From a checkpoint of a small self-supervised image encoder: 48-pixel images, 88335 training examples.
Rows from block 3, named by matrix and row number. Rows with one number belong to one attention dimension. Each number is 500 + 50 x the weight over its row's rms, rounded and kept within 0 to 999. All counts start at 0. Numbers have three digits each. After the name is the row's rms in percent of the matrix's.
# q: attention query, key and value (stacked) (model.blocks.3.attn.qkv.weight, 384x128, the q third), inputs 64-127
# k: attention query, key and value (stacked) (model.blocks.3.attn.qkv.weight, 384x128, the k third), inputs 64-127
q.27 110:503467588532472450555522505518444493559515417526559524426508474505518452563527498467446390435465495531548476390545537476521582508461547502467548431532557523422480541402517567445437430554460561
q.28 107:432423406513540513546377545408542539467520539437577470506464487440467526471511556351476455498558434406453507489520440490522527557427502483599572458491552492456526531508434506402487473525441498
q.29 097:523547504529407596532516560525431510539509477510538556514498446532517409404446526547511484510572384547371497525523522601550414514472514490495500471469583613443532405535507492497569559536452485
q.30 117:497498552485531478465513508502328408471498572523467478546459544547466474559460509498495610479603559515478575492556479473554449552517477536498484511463549462532516532596507421380457574539525438
q.31 136:517471540514525450432488542474591562409535526525596476539485522542455481458474399506527472443475527500501398443410540489472518512470615430623521484410488442457541439482449565478446574525520472
q.32 088:538529415507509470580471468573524415465529594432483558501484507497499459439471444452479589526586502446473519488525449556505470465554432476445514469498510522472432430507452494436546422416475423
q.33 097:538541534486573518553491599579499583441497374558479522510480470542509445414610518537562559533437457497492480545469443431548595452522501573533515507445511474546430451529549575529601485488532443
q.34 094:444493585411514338500478450550463480494538477580431440526421482471416523522539500532517575519478504477485478537437508456550600469469502520554427479481463470512519636529539592519530556454545474
q.35 088:508497486484538446437528437529423503583553452514479472560630574382420554510437419525479501496497517496465495456446530547450540440526469478519512495537545494453505522596491589521547507496587414
q.36 090:557571492437575446521457503486551503492501571551499453468463528578535456485639545575510620561491489507535533540446551541531478423531497430444489501483585561510469468446525500534434471601525437
q.37 078:521484481485624475475474506564549491442545517515506465377469520531456479469487462548518562532618562396486450484425478578492457474637487508486480476526570570536485393466478473651460531481506593
q.38 085:484496557497466429492515450485490528507569564550487468509544583584426556456455525550505474461464529540570414477422512524469529436565501505564463434475532503530553495378519529664551563437519534
q.39 107:502512483427492436527440544540526465388477592562515493524459458421456441481493471489503566558544511416511456528491549444436575461472525504411484547439491510490482564560555530496526516444488518
q.40 090:486516501554502437563555497488464453510434569450540484472494538483434584542481586467550502550608535553457512488541539517533470569420483525474528549611468576538568578576544464521457461453457542
q.41 094:445512551482426427451478479563474506426483709444508569480520487557425498481533530535463568518503461564532518525539514448500606547450573501503519485529481528534450479473491491503484529445506356
q.42 084:403429581545467440500461394481465507505515532472507459473553573531523530387506479513413487481504549533536527481468428511445428454525530539491496468504541485498563490464518585566500512550515488
q.43 099:484580525537501577469538485528461516484477477482421574538554466454486499526530476523453547530451450548452554571535519585453528469460445498412488469439570484486485489482403452475489478496554524
q.44 098:583492545456523422588439581534555565496470616489511435396486525510557516517530476516497488522465511474564451471540468516521515523581485484596455529521446576527507438480500587490510498505496390
q.45 094:594409611500469507496541515483521577523559501569440512663495528472598518471472452466566509461460520525485456525488451575429491498516586507616473471506407601424532469437546591533481474503490475
q.46 113:432565537457478492482450451537432493439540528483480559606502491391461561477463473539406564537485437539471525486576539588462591472457413505356441495487504510482517545493423442566527461474499541
q.47 100:459470476540547520575496524548455504510518545445438532491528515504558504485509404465489540544555451506515474545528514551432542490525539517415465496517592510547477461450414493442537524482494455
q.48 113:531463536418515515520423610515464529511483506439429508437512513520465457560487478447460432543446481498429455458531442505522490438577445572522488501569537534465423368543515527608586471475485522
q.49 075:486455631452485420557552416439446505465460536410494503450500456466491505480495449496435562501565489467466518461422491504472533430469445452467383528496508538525539535529533533543445453387491521
q.50 094:511512504450556414559543541396436558500545505509506444346463484552486535582490475540449446557575531499441483447574439574528531400600428528571507527476538435546524456482498525644527462478520469
q.51 104:491466454523459511521547484489526511483492586388477557521514498506505478501483570493514561450537469550537537519579482560476563537466547428415465573520490492510499505532421469477443460517549403
q.52 077:492475583595547446468450493477532470444430459545526486385529540458427547522491522459484523531587498421512462530438464580457446497432523478396511521486562518600539506540538517501446475499463545
q.53 103:493483516531504434540467483433487579532469524423480479536587560580524507497621532464545535491557457396527493532365521530466489538501673503443460529525444505506482417540446500452447488550542452
q.54 089:416470549559524336542479583472558527511460509537512491478518561542442504524511577488494570496624407473603454562433525490493534463536486587473489491459559503578446583442511508525532462514457514
q.55 097:473451543563425480473486440488446445478557477480482548428450515537480409464422407504457452519459602515509485550499468525522526488521514418617506460467522491502531561445520462510500429395510429
q.56 079:454432589499397422490456544397573487461459524559465427521523428527432522475473543511427519511591545456514441548475469481466455513513449479476426491499443606533537581540496593610479464468527453
q.57 089:552521535495518431532511551570415468552481509529414429553489511459450557517495545469547556520448536484414523451508566501504504492528517464466535503551438442451467573590521640510409487534445473
q.58 104:500467507477402405480546499411520498543443465537476461566500468526473512489487512502504465441432542525439416410329453459520479417498540486481463467484462487430543485514551518583504476441432433
q.59 098:432575508461501415478508507498482523518505507515553511507532521597536462459486481528476447516517538456515463525422376498501533435507457466541473469453496468507487438406588485579499518471450427
q.60 090:470431543567491494493549529558513501547522471473394591531527541520528484553526474409513566487433508593410600559603513578487479475372465497503531562565475474356530499383477536459458475530526500
q.61 088:402480577541432422546488525411433481602530509473440555572548552503554527549489496516509445558509558534461437499458486502577532485494472456570461545489439551557490468522488510638501443436561351
q.62 086:503500541552505464465530441550492444502530520484481486466548555428493523608584587416642556494456497526518514578493531577475530540381548522485490517435539568506539537552455562497443562429592505
q.63 086:491399531490522488429508581460398483577497426484377418549458428505472524524468443495468491507445521579477428511485500466465586478544477590518486511463445513402515502505581531613517455464494500
q.64 096:436484464481445485450484453456519496403440413475530538570526621466477508473483461511466567577507507493577440462426529512466481412438453439430537478500477449531476557502485509499503512450524572
q.65 099:479473435540494486443532460562452456480467481586456490463485537540494551504476445500481582472425493480479472401542537508472583482428609558506518521500458480437569564457535669515449513493463514
q.66 092:498531465538475541442531496527454507490444459513535552525559616530544536514494465556598492557422393512528477451510541570441482535443592650422510559527498443500544518527380506494514493511505515
q.67 118:535457507508486523570519548348533516484457517452532529440522563506509441571490541535555449497469491465631489451526516486480479540598563501520410551533480537530523439490440490487441515540515491
q.68 098:552449563448433573462412524475478477540584597551428453520510487513455482515441474542474544531526552504560482417492470573526617498605518598448470438466353539446445529520485487626568567464455546
q.69 078:520479408434566441459481518512484512468450507473574559498517534436542510415527475580506560592445489540408544382623622505508508514468481513488430509508447431481528541476513669442451529456496470
q.70 081:575413463478571588537496532507450471464556521449484461476484504582594447446387394482549523449545570583522579439500406491522491496513567488575498456478532500473452551464495569465530480448522493
q.71 084:434454564479505559515487500476449498453517445470488558463498610472496425544527513419466516420513527499496550519568561522457549488392541581422485542494521541495524528474470577506448504522466559
q.72 094:422409465487520463530549485439397479531503444426507453588523564470465602582452501458493470537522532506477515390567564510421558528405443572495492553525543427476545585544348529500550425524534626
q.73 105:544488507480503580491465526457449526520480267566539496528523602429575554538395515493553457481396428438518479481498490505451497531503534538535450503549482515519505550510496589536446449429475536
q.74 096:582458463515538617527500585533439592507492456465497469507527570516491528580544518473560540441366461535457586419565510449470472493476571550522478500548553527462440392535493525503513464585541499
q.75 077:568441476423582560480548534401443520486480390536480499471481571447488492521518491544524475539567492506493534488472545444515651461587464513607498534577454425542495481514473499460470498616547440
q.76 086:529482545554540569596478486490473504503565542436501390562541468588518513518507418451439561457550573553467564397480440578462433522494535535519570457471512505507452473524410574577573414509456575
q.77 081:471504499547427502497485501474456486455485426608582498477428529558492475402447498542489517463457498518503514418492504533539551477427403599488437512459523507640504507469490511483467502515494475
q.78 100:507472480509573517539476535484583494661552512495512521467504504478467521485582491480515607539480548603441516424514479455562505500565547514612574452511506535450488405501530589565572555543538495
q.79 089:516437569535478536519540485450471466461502493519573456497520522467494550451525495508478572522520562476420482423444552550507473444532432479516636446499591511478541530523590527530571465495408654
q.80 087:482535500522538473553532453461594494507516553526550449465534546540555579465531485499449512554497588560485606480534504510497455479538458612450491473494521516465486412426466571581600494566458581
q.81 097:440544498587507482473498469612504480450473506507577445503517585536495514460608486565543563554497486499568570501519542570562568522428531559396512507516480543554556599492476556462511597531497498
q.82 087:474509465487499501556453498455542490545446355519584509547487535470489552510637488464497520424524371466547508561453526472532538446438524524447549552503448509542467500484466576521545533475542617
q.83 102:502500517526506549548587477497497497614525488494549486506524557547578527513461454575470593440564616482482515369473401550540539450519534592510550495478552584491499445482440521538536399513542522
q.84 093:613441417451548492445485504509563519517485528488491443395495486435391450521594569498456463518450529456494503449437507458513480445562523557420545474533488479470490391469502547576506564509457592
q.85 112:453461469508527547527574563470458544477537403508447508529499589513532464490530465514489505536392494456526511456510553556478496466485576500512538555525437408472589488513451497426509433447580536
q.86 092:525523541472453447491503477493547452433499570567568558526512570431473527466440437491470461456591552539632500496518513524416512520464441533454495456512445444491548541489581491555516428502481566
q.87 093:494452521576513441489510435499504494569506531481575406415551513478425483515479448517436519451620592534548471461415458543599556492533442491598510459457508590552515470553493432552550496478533495
q.88 090:581427535481496508473546453470506539466403538433551486488492629471512551512443474547593495425443484485542501351524556529463441464454522441551503517526416499435461492491419629529459459437543486
q.89 095:538507479475457542517439578465606491444475515486474443483433491453431503470622544475504532521564535480464557363523510404616541376464523412425536538505452483547529481546552577457486554572502469
q.90 094:519409534452526583474528530469396440504463472491416505480552519507448479577443494480445507554508554531530441445487533447503486406459440492501514425495529404484424447579492464539542484410498559
q.91 091:568517521484439634466518597475543527445439512476521582509490568592554400477496464437506503509437554493474516386528564438562554451402488519477453462539416460460451483550414473450541499440570431
q.92 108:547476533441589564516454477510450555475558485571460532490464500503526515432479456574507568526617582508591491508452453521581568476532427530590518403427517474588488526474466551499579508510427552
q.93 093:554470530474474511491377541511554532591463455490518489631503534454576551448595517463507525531461443543530510473457566440520499435479511536403421452554461457507498482507446404572475526512503497
q.94 106:509494494481432588483574492423504481422522409463484531494465611428473427442392482496487521532514536442517440397487487555450472416514460408463555499502530438499556495515495489539424453480547586
q.95 078:502367502450465485527433449504505515503406515482528488486487612560603537533453489507476587520424527522512516374580539468538482464513580569455476566654464528448518507423482613526432600542523429
q.96 093:561470379486543447519522451543464501525490457546522508548554562563520501589554542500458497455522493482484508515555452563617459520575562557436411480555459495505517428441487556499507518483476611
q.97 097:527535463451539539484508497541577520604458537451565511480503394409497464420566418495412446544493497514498434560410494414481489535491419496527532489509419544500560498532506671472529541511532445
q.98 091:491486428515524573504514548522373541532507411528535435479481550412541394590463492440438557528523478523428475593531496539464452465433461477481463493482515466458511560564571368501510579511439476
q.99 092:518455575493448518490478467623572498491471585371516540517496539498479530479522583442433555485455538583491590441527427519479396506508506525464497507461589582560522474524536545516583493540437454
q.100 105:372460490441472593518460498432525505481537522492501514385569435565524566514525583491537520417550583541501556573462514587536473542516557445550537456514435486516568508341482494457488521549427534
q.101 099:541489372539403517514480467435520512531540534444611547518547526504501495436462466557526393466532548474564488520478408524554483465550475480515501506520368516476523502458542428496482474424506565
q.102 117:396534491520527502540492522507408538497489515564506467485535570453546517554525548503491616450587496503523433554489500516494517476516503570475501484491451460443491523525557221422531554509520514
q.103 108:421412497519477470452558519426558488558488475342483504530465556544514548412551515589457482472573518508551443430318524492508515444486494504468532512465467444505525451405467595514577450495465544
q.104 107:477471546457533476491448397502584428474505376519483474517526456514493473419523447547402458432507492445501464505463496406516496464507520489533468488518408429481501472505483588528524480422467497
q.105 100:443557484473589464509476487458505467452416536576472472439523512497515569473584492620601473467521486525519483617473578592563477524498498487576528492595495508536493530430482599447488541500508533
q.106 092:537442434469403477539534441551417464461458570480552543483489429467482508519548572397442496571489554500513533531439543460448419462500483521509464499547524544479553505565523340532542545524483485
q.107 102:428481611512501493489543485513627494598512480573472556519547498529510524481457554405489442440465531546580560485498465427598523531529536537553517471463472456577524536482582530465515520520525578
q.108 090:491516452453486576596504498448536569465535469538496480487535426415555513509528432446533558474460549494462567550444471572493463538483542454514505487396485482470502581545570506398517483403500464
q.109 107:513513369459513566476553518512460531489483448560542450489430556475478567493439399481537348519530395527537538606506494498469521519525419482456492552447487558488470552549420527437448546450533536
q.110 097:511450540422494574591495549571543514496509552489478506483429505498572408536543465487543461509471429548458522544610464553473451487575476520519497507450390463418484523566503633361507545449509487
q.111 125:513504390448611481531481534534407509475480429488499524499532479538526430523520425568457463619504537494541478617583535437426469492562492460527475507489582493535437492491473471452535487519585420
q.112 110:451587488521502387543481516582448568483516515545485511506524533526568572453527465505466523510555556488606524526502528506572522568512463620454523535397530503503510493474537405437545474464478574
q.113 109:439527417433588521511455510561499505459456485599488458434553456554539528507551458524562466560576455487516524558526510483509541521535528445482547503456450523519432495498534542270484568462584465
q.114 094:494440562519432451425526468539552553508566540438519483429559498490466544444461459584491451519447568556521477541410503590539502539476563442593496442449530544436554471473461531499537438479478438
q.115 084:429472383418552518423446460571466507479550493446528561444535549478521541485474588488454524476536527626519508557465545551366497529530534469461443470459533483452491495506564446442421440482495538
q.116 091:462490530516594554428445498547602444462476447556476471472520423500586399525479397427509512562444497461499491500481506578547552461452537552457547502465511473503491494512586484476477482450424477
q.117 090:525476425500506558496449479592398491461559466464474530405546577501539503417557458606492526476497536508520498542471528400508546465523487483544514562452526503493526505457465381379463511385474513
q.118 115:462477546546503440500509427536490482521580425470512564526477491457521393453523574503415535517464549436544516480493500515588581412468442557444494517497563425595541548501575454511439472446495567
q.119 103:485490448521577485503451525536543494507435403461461480549549540502575499717466529506573560541450535508475495537485535444578471538524586612523541481491476466543534455573525448513491485519507482
q.120 118:472447455484481489455460450585543536460476484473567542540488527442511470555495518513417513480492550571497601515433490584455511495511494569392508501488568467558597528451481559640297464436525582
q.121 094:568474466509470441517558499503482486477491462495424499468567512603529634506530533452526457400535463531520506516469502446536544496613495510448555495475501496574496474551487525440557467495436465
q.122 081:454455457510456511488462498570502593482448563454476397427468467513422496539464446479491598537487458496443478516470489549546493476494501524506507471530561562504456485445457505535553478490514427
q.123 108:498500351474537481527489421489478410470446426541426539501539474504535534506525478555542493454513523489531523597619545479545523494497588497528506478486472502503447509500541512454527546546474491
q.124 103:449484526490511419509510483487524468514497468516465466478518547573507673586529489617497516474523542457581499569471523540499514526562480560584521518518463450564522457443477623566460453472406595
k.27 158:523550557507481510557448470446519516536457366518512446409557474449518508525548506551538584517541526549502517475439432514458466561552442520514514523438510465452452541475471491484513473569435567
k.28 102:559478488481412570484441491529521524470555546537514492432418439458445430465564534473433439542572556497488490392444498543437495533526449416496552551488573464511542512505487473485505473433475479
k.29 122:539512509493523421559437436403533457526403577544526569508547508498495525436499527473496535432522441466573495473569549572564493525494443467510498519450460495484521565576547496523501522507448617
k.30 122:479528546487464504468459461600526506564479534467441453548475510429458605521442504580503512485525484427527518431536433498461552449424629466472455484465488536523457635495503495502496557565496478
k.31 135:548406499582546562503502519487548574480497634502503492579487430499442564503452510545510443424451457514456532495515454541502442495574536426519532502562489597536500480450461498538456522515490448
k.32 078:473558549396499410397474465440532545508487464487476497473530495471539568456354537403566505472500610501493504453471451424463381475389515522491499485506427512519507405474483534516491355493534514
k.33 090:513492426523486473496557532491609510465506485504595467499499443500454526524535531534527445600447509450507520615454485472528545471521414362370466521432491461443530494474552534484471425488522415
k.34 073:571466501534412511404556416487539555523514363604576452475520528472502447461539515526474523531546581495512519536420525505407648504495471479503532459401565484528523591523592532384456527517521373
k.35 081:562520469541546531562461519538403484521522548546533521617538520509544475513417517424464548523578584480487543592486520477498596522486547489584511510537551475539465587518531440472571543446491469
k.36 082:540496579585361498441531531489593519452487457544576535460424478499476537540713532474486423534477534444522511485480568537525560551449428496432504532462496517439582541488532559463405512516490440
k.37 075:577463531550469477407544520466506522481517497530473626513464511536560561521478566394533554497458505524521510559490408492495516558414557575499510535521552584522530472480602597461438462508568493
k.38 070:545502503625458506480603409528540490478474471501518493458458500476518536495629465512475538573413556418553577493558470556442552457536497426475525494502473488384549411375515506408465455510433513
k.39 091:582541497414543491476557441617571591511524464642558458484505495441505507487606510496478542500409563445498463511437429502483546485464521523541530547462558519474561484548615456404473547487575562
k.40 065:560474492498526564498548492578508516517486474551429496504493490491558473560495611501482543557470432495551545459543592531439508463482447545541517450487545438444435521522507484431559408476499531
k.41 087:494597579479486519512499448452529496517471500585497486404541523438453419501527485512551479507471491435442550449475529505547483413452517436489521447455399503458485488440453536351450609504497516
k.42 069:524467511613420494473589550501522522508440444555552524455427457497504524480572478488515520514535677463471542482545413495486523473519483447495531523500584529403516425450508500425487489509434595
k.43 087:475379527558461582501433514521419440485502636559430515498537494622563480500447525549567509411518447586512541553475525439494515474468502585525471496579460496538528505483446448428522428521437482
k.44 109:538544478515458456407519460425560583490482374542557521478499547412489525494555536464556536545481592494497582580507485513491522511476492424391465440501473473524550511580523547410475438481541517
k.45 099:544507410541462477423508469470451505533533448437418431478457518483517513556489478543539494478449568457556520405455453494439464450504390417429481453533471484475569387508478589498483409561504483
k.46 107:441449512502543509547412471559414494483537594515545494534503571591545528578425514551513599438494398514521530481531580471452546537537520583626482519549538473550484510539540394536598496516511602
k.47 092:504379444577531558588603584544466417505478530512506552469508564499507487525465535465562603526525388470454568529554563513554450530469517554513503507559507494488474515432546495458512400493513548
k.48 106:503531533509523474550329462493529508468486605553448481556507503618528477489381535509546513522469458525533514497518530518517475538423530615600493513536511468581427528459453557507588482485435527
k.49 076:509518481592506513478547468503514545523516384492513448553546509435515471594483579558623490540372508442646538484479521490443502457483535460438472507509486496530525516465554531484482431444459450
k.50 086:553481482445479451409503463514516414526471396531528478539454473541495549489428471463496479510496440496490488609435440452428488479422480492468496513547513494436512474508456575349576392506492485
k.51 086:546516458569567483464429500475549503509539535618471508548492538509523515421485623403580451563539480529515535575456474540490489491499538466558502530541459491538504547517463435437637529472538495
k.52 078:579504535499446566425576533488558455468461460626472495479488532435487475534628601552561525611403505448565575525570527500538538532498532548478502493456508467506504536494542456445482445486515472
k.53 100:463430478493522494533544511493621493499467551511481551619492517510507468529539545479507551538571408486514490532570551533525497604420500538516554570437556511490448521476537561409547444524413505
k.54 072:534477552526485545441499523459688472529519500465544524539471468472449520486657481424418478577633433506576549504455548518516506471529505558468598574516512491497568551497557506522478520484516489
k.55 088:541561523495450461409602500482420472505501457547464484369512501472458496447499545578602472466446567456421558463475446530414434477454479451497479415452363509436475433503526535483431491535503448
k.56 071:507414516456508439464515396449591596467530511583528555565476514529471488436563540383470444578500495514435579490523477597527512523466526560542564500472452480509459486495495445427459358509624527
k.57 073:563505418590454459414382515524434556526548479579486535539493525552535492458527503504437413537536644509485503500463534492521592493388405557504505579441614467523447541515538459425545497501506507
k.58 080:576564527561471534493488509535607525538513504461487565467462463497491478486515547442622408573377637484525501435537553498474524487512491446556497479541544502490521428399471575506557375505427528
k.59 081:485532561515510526515647498530595493509485528535487427517472480506530486464583493472547512477478614428548481545559474528430479554454492467507539468461498510421534415476524562481484452550451546
k.60 074:566423448465575473577438449453490521530447520448416505587451489560512524476423415520490555517626531565505520510535528473386524495463494449624471480571476456513527406520441467481590438492488570
k.61 079:513433568581487476469451478440534516495551528572573516545463548534503454429464582456517453477654515570472555549394533529513545531498447476571485502507499463499481565462428532434523458495533520
k.62 084:535560559592420516509528472524499523499466446473559563486557478555536448483537467533535461534544493448506539562562578502441548597456573519588476470506550485506528510548468584408458492519470508
k.63 074:514431444560559533598415510570422447515522539495518591613605566543478419513417588596546509495516481565479505524540522478498581445515475544522557473555540505523477589467450503472502454515479566
k.64 071:439453573402511560514664475454487453467547551564408404420504489439496428470512462414524546521493447531479488537427471455449418508496553479501498461523470503496500497444568444529544530505563528
k.65 086:440465466321486508449538533483424533504530453562536451455482474434509447541497505597428533476439607443472557442520435422408478451476463478505478521499529549488545391426495433500413512461498457
k.66 094:466451534559523457657483525558450494494518680617539532517491487551509453467450556506511569518522462533433533469482520459547535523526557505546542501506506552596501578489482495500611495488547554
k.67 090:480439545517523453614509533523535513535479494608487503518465521464434420502498508458489481514532382465490523488533528500574458497526496530407485515417480456526434469467535460521478513460431462
k.68 094:406499513436507533621386474512503507488485484570446492536517581501587494511533448507466527499471497549526484460509506486530554510455560529552515554573535548532504546463524462502544510517472518
k.69 095:558537499587442494463478457483487592549524460612547502536553483429489475447523518482511553497490611444472522534439469508514554490475495445421601467407463554498612576567509531437404562496531533
k.70 079:513512489484474492494562557483444484528451400563416439450530460417524591481425478549464454485559514518468556507470484600407516464487449460415472420477453439447467501536506551525406429496493436
k.71 082:425412504482546559548496497534509538442462531514492438531559530492480512588516565570543625517502476457522535448544553552553492603467515550582496546487538494574478547437537440588454504507524565
k.72 095:436460510495495462545445504515445448493508600523545480538520476560503477540398473507463576462564371566518515519466583524521556517498539561590556533541551498554527516441520443524578470517554577
k.73 081:435497548436416524575611496468421485446497432559411435539456495510498461561488500517480419515525442546453520558523525466437454497381541602468460504539563526498440517464532630498497406525522505
k.74 092:430453454530533509624415513442496500465468495461495526569561554519528489506386543455512488481473456568562488562498502526508538492463507557529507563507534486529479539446466520535548468470483453
k.75 076:366464501513487484625571527565488474493472530556580486510413548407473511451426522474540474508467394483466474576400487433557511453497490504484574538501494554562510609485424574490535460543478494
k.76 066:483469565483554504534435538482455524483517489491445479506528482569503534524415649421465436543502554554588513484552423563439516530475470476554493494536531439486358500525383594480556482499489573
k.77 081:471481553439428518572683521473520468473483473489508462488518455453525530521568629518515463564365459496504506468452461510475493512530427460499543501516522637536556546523496481486482464507483466
k.78 081:422540589523487410553560508486599547496462494508498482519476470402473444513561544515503452552515595508453496509485483480547511494476432465418540485451539566485526533434567687439398503519413447
k.79 091:651495500514496543518521529560503469520514551594416547568482538544470491590509591500602495487513533581519558476542454527515558527419578537506456468541539503526479542549594576481563564505499531
k.80 075:478531601526464464463606572505589512594463409537567553460500459466512478479622489557447487539479584480429555443583507459495526472544467431450549506502598477461608412460465547445424507482483504
k.81 087:563525538485483484497609449480517432506508491622533515456445487358525524464642438468487480568455544513523458447440501457479543521504537493447500395521509493484614493585540468529508529572560552
k.82 079:445423652425565486479454573512582494516494481523469561546495465474529515494522500494515544527588365551537514510490574491560436578485547517578524571477472501606526542564483502566473524508582453
k.83 069:513497426531448470540542500441511372578523498525446514446499515377510475503453479511456495455397607512453538452563483498479479479486408511462482450481555491448495440418478542491524405485415494
k.84 084:527494474514494437501420540444594558468504446503461543512491403400465432442572506534508524570515543401514514551514522561530514503554424433443501544426531540549537459483565494569402432456527516
k.85 100:394453414415596545525404575483419461465524615496416486508516534536597567574362532477515495427542369491490538490472513476508423481449512515554487514581478439575457418565501492579585448495502577
k.86 099:427512458422509558536568490467458440508483489571473469502488470422465478451630482474522480453541500492472534524503447456461551471462527493468426438434494474492486478507552502468468473441520508
k.87 081:532464520516427448476669467521540499506479412633560551440478470446475489449504557486425564567476501466444476522473515452548538489505521400378560394412477530495590528457523557481408497547517523
k.88 074:470440455545549413557504437520531515492526527548461505509502521542461466499432540624507549469498625556384498481568535587481592559485562545502549553478509492501450537596424535464482497471486637
k.89 075:521568479421431450554398487503595560440547382532402446524446567462487619449493502488471518463391490486504489523423476475464520541408425490562517525479470472545475543527531447450501463521579485
k.90 092:541459450518505470557494502542527477483542623588477530504502534509523537529358509603567543478625471466544500507502489468538538537540547426525483533571493512575542492479448457581551461487538554
k.91 081:463548486544523552564502444456532536462497515562495499380481526514498553514375555537554466415448552556515468436506468537543463502494552439482403441517455483491411424510534553414468464437487479
k.92 087:426508527559468570499602509404494478513501506478481415509524463502493557473481504497536436489519615513522580495473501463492431496544522451451446455513401524513464460511466592534488453559549463
k.93 086:390428462505546472505376546532489410461543620521561528531510512597444362545545528455591510456536412538518490625442598506505516555500436522647492500517593557541509507454487541547505515541515482
k.94 078:400501510398512491565490423554485534448478516571400487524547495443532411485404551500472521445593496542489501549475523509505486517477539575496502547479517461540461494448544418442522505543512547
k.95 065:487491558549529397493421470492493551604494441560541536429530601468481484497428483567592534520433623510498601461514486483526582456494490578478526540508483507491682490441412469486495478500479534
k.96 090:495536493465437477478525549502581459387567414484642415378500485449509476472588446533448467675511527519534493575466460547470499501432526504498502517445491513457467463510523533454469472562504391
k.97 094:490432536489495458516490517551494464412479477453393503599566555574554549485465528392492512548530554530528465458523473480579471459562490529527492472487566438508485552486444409608462585580529588
k.98 070:575547604492418473474556541442485508566404482527596582518463467468593406507491521490448532492443482482467508587501531521477459480519488524414461483523496513462498530462575457551480435495533477
k.99 081:476497488501468439463505493495540567536473455547631489419515554515512390484646493489435515498465389470477469610492549535456591532557497442490445466448525479435459545509475499458474433514513494
k.100 087:578591483493465496493511522475653520547443489468559506577519498451421470452636482379520457663440535454502449496503531547536422468502455500420484561462513477470563512458515578488451510525472434
k.101 119:652538358515450488451464523468594466424544479501506459581494453456503499471494500469450514553470560468550538474483463461500476448409412470407488524522531467555543410484578611520488453419506484
k.102 094:492483452451451487490395492506512560514511441493610477405439528461497421501574485467517387536470656451563438479497501548539500461576547519462489623517534563538505586460556348515554564490525443
k.103 077:492554406594471553512474470530507440505482594482505483541559521544496482465538522486503454554442465591455492544511487596604429487522435447480403487516474452504447541376477507487518410480461534
k.104 097:524573469501553465482555481550456488497476589506483456542537498474490495563392483483528407480490354525524507460531443513532460556503445515531492467540410485548383470476462579563557449512428560
k.105 070:427458617459513484513569577603498425498496468454517509532623533612435502517580456563544534481488537541517528483426525520385473552526599536474431426463381523454469477455479544511506464583460514
k.106 088:472510525489517515553413445479553591470431530485523509445512516560575458453550494497521492551542467529507538503543525451557566459547601463487458529448467465502482528489524447500556576439469533
k.107 090:508495496481470457503604594420569501472530512432546491519478478439485501588537573545522582445356457477495514480449485453445475437556434503452525554522413545494539424500522619446450505470486490
k.108 079:427540569548504488470425496536405505522420591400557495459529512586484468528552491505486421607492383490519539499551572526522563442568414428537460552502472545450430460473529541556524513498465559
k.109 081:506614581518468504579530664567534475459526487428439461560503448454549446556542469565473544444468415490426536512476490539467450458439516504518486523457501478455551399479488529543478405485513465
k.110 092:499459537497487448471517506544484555453483531535554484460529505526537437554415444492379489473509548580522544557506487559392529545575552547531481513576407545430484479413498489494451486548541587
k.111 093:439462616493583531530554493567585481532497527478488539536518489485536504542427604451554515428539276549512501548536500476528428516482491525493536475543507525482486492505553418575436460532491502
k.112 090:467477489455437534435423529497492442464472494516650430354494505518514401509612526515421470553526534497460438484473511510564564410516522461521452519480488473466471567534536448499416571520514486
k.113 071:485541530433473439439573462529481535557482524400539447451548456482494361536542544530550536486484330443465483487478449545470513495582457484554477556451398529520499434545479622523401501532493510
k.114 084:517477507483462478467462538496493394496460418492542501561451494483446428514576533424371532468448500527573475496508478471476470462499374455430502447544491494445451461437480553557487402443437528
k.115 081:408497514482459486459426525535586554506479426496680437370457499414431457472643461498503517514456492477580435553480509592458553467598494574447537539454491496480512515510441439477547504448466489
k.116 088:466558496439442438464559520515385484546451456521504488549496498446434498526415456504465532541459412518527520374473487564479495501477473509576489558512479617499477494480535508544460535473505524
k.117 087:475463450494462456443474457413457521520478437559678454405487525386446470489536502543478438540459410545508513492528429623546513455542523563479460479448496475516523549494499395546481527524458546
k.118 084:477549501481563507517529508426367491528491557528501489569435563436521521548552500563502460490389422489515433575483568469513468488525455490536584504437413479479521476482559437502485452480521495
k.119 086:459515523520412482493483551550530492477557497460652505439495542522461554500549469498436516601505621445539576497505527610596477533532492541567464589575453540525451541445468489516480653532459594
k.120 090:474455634437482480452525572646520493524517519489433391448489462495432532484585511557581561499476564503477474467405572483421575485450522533514483535495447412505565485543502459559497507493546488
k.121 093:400506542572502542610425514448495458481482518428431519541526530600540452495578509534482514494531524484442505567517552420514504500511546437510470540464492456470575485420521542537452516464484486
k.122 079:525548497503471486480557538522516453507503430469484513561485561487612466449521497389432473526446576509419557461468520424557449469502413455473500489427459442441525447488501462528476398511551525
k.123 080:471529431430462491541536557447576488511437464475531469365549463506484480502492531491499463490389414533430477485473493474467456496471468541441458483510447492420490415449486700462436494501574540
k.124 090:469491481486472505572543511548561375506491493508547495341388470486507420493432519559451534534426599502580452471459562495490563480453518542522440519534490592477452511435589582523338506518591536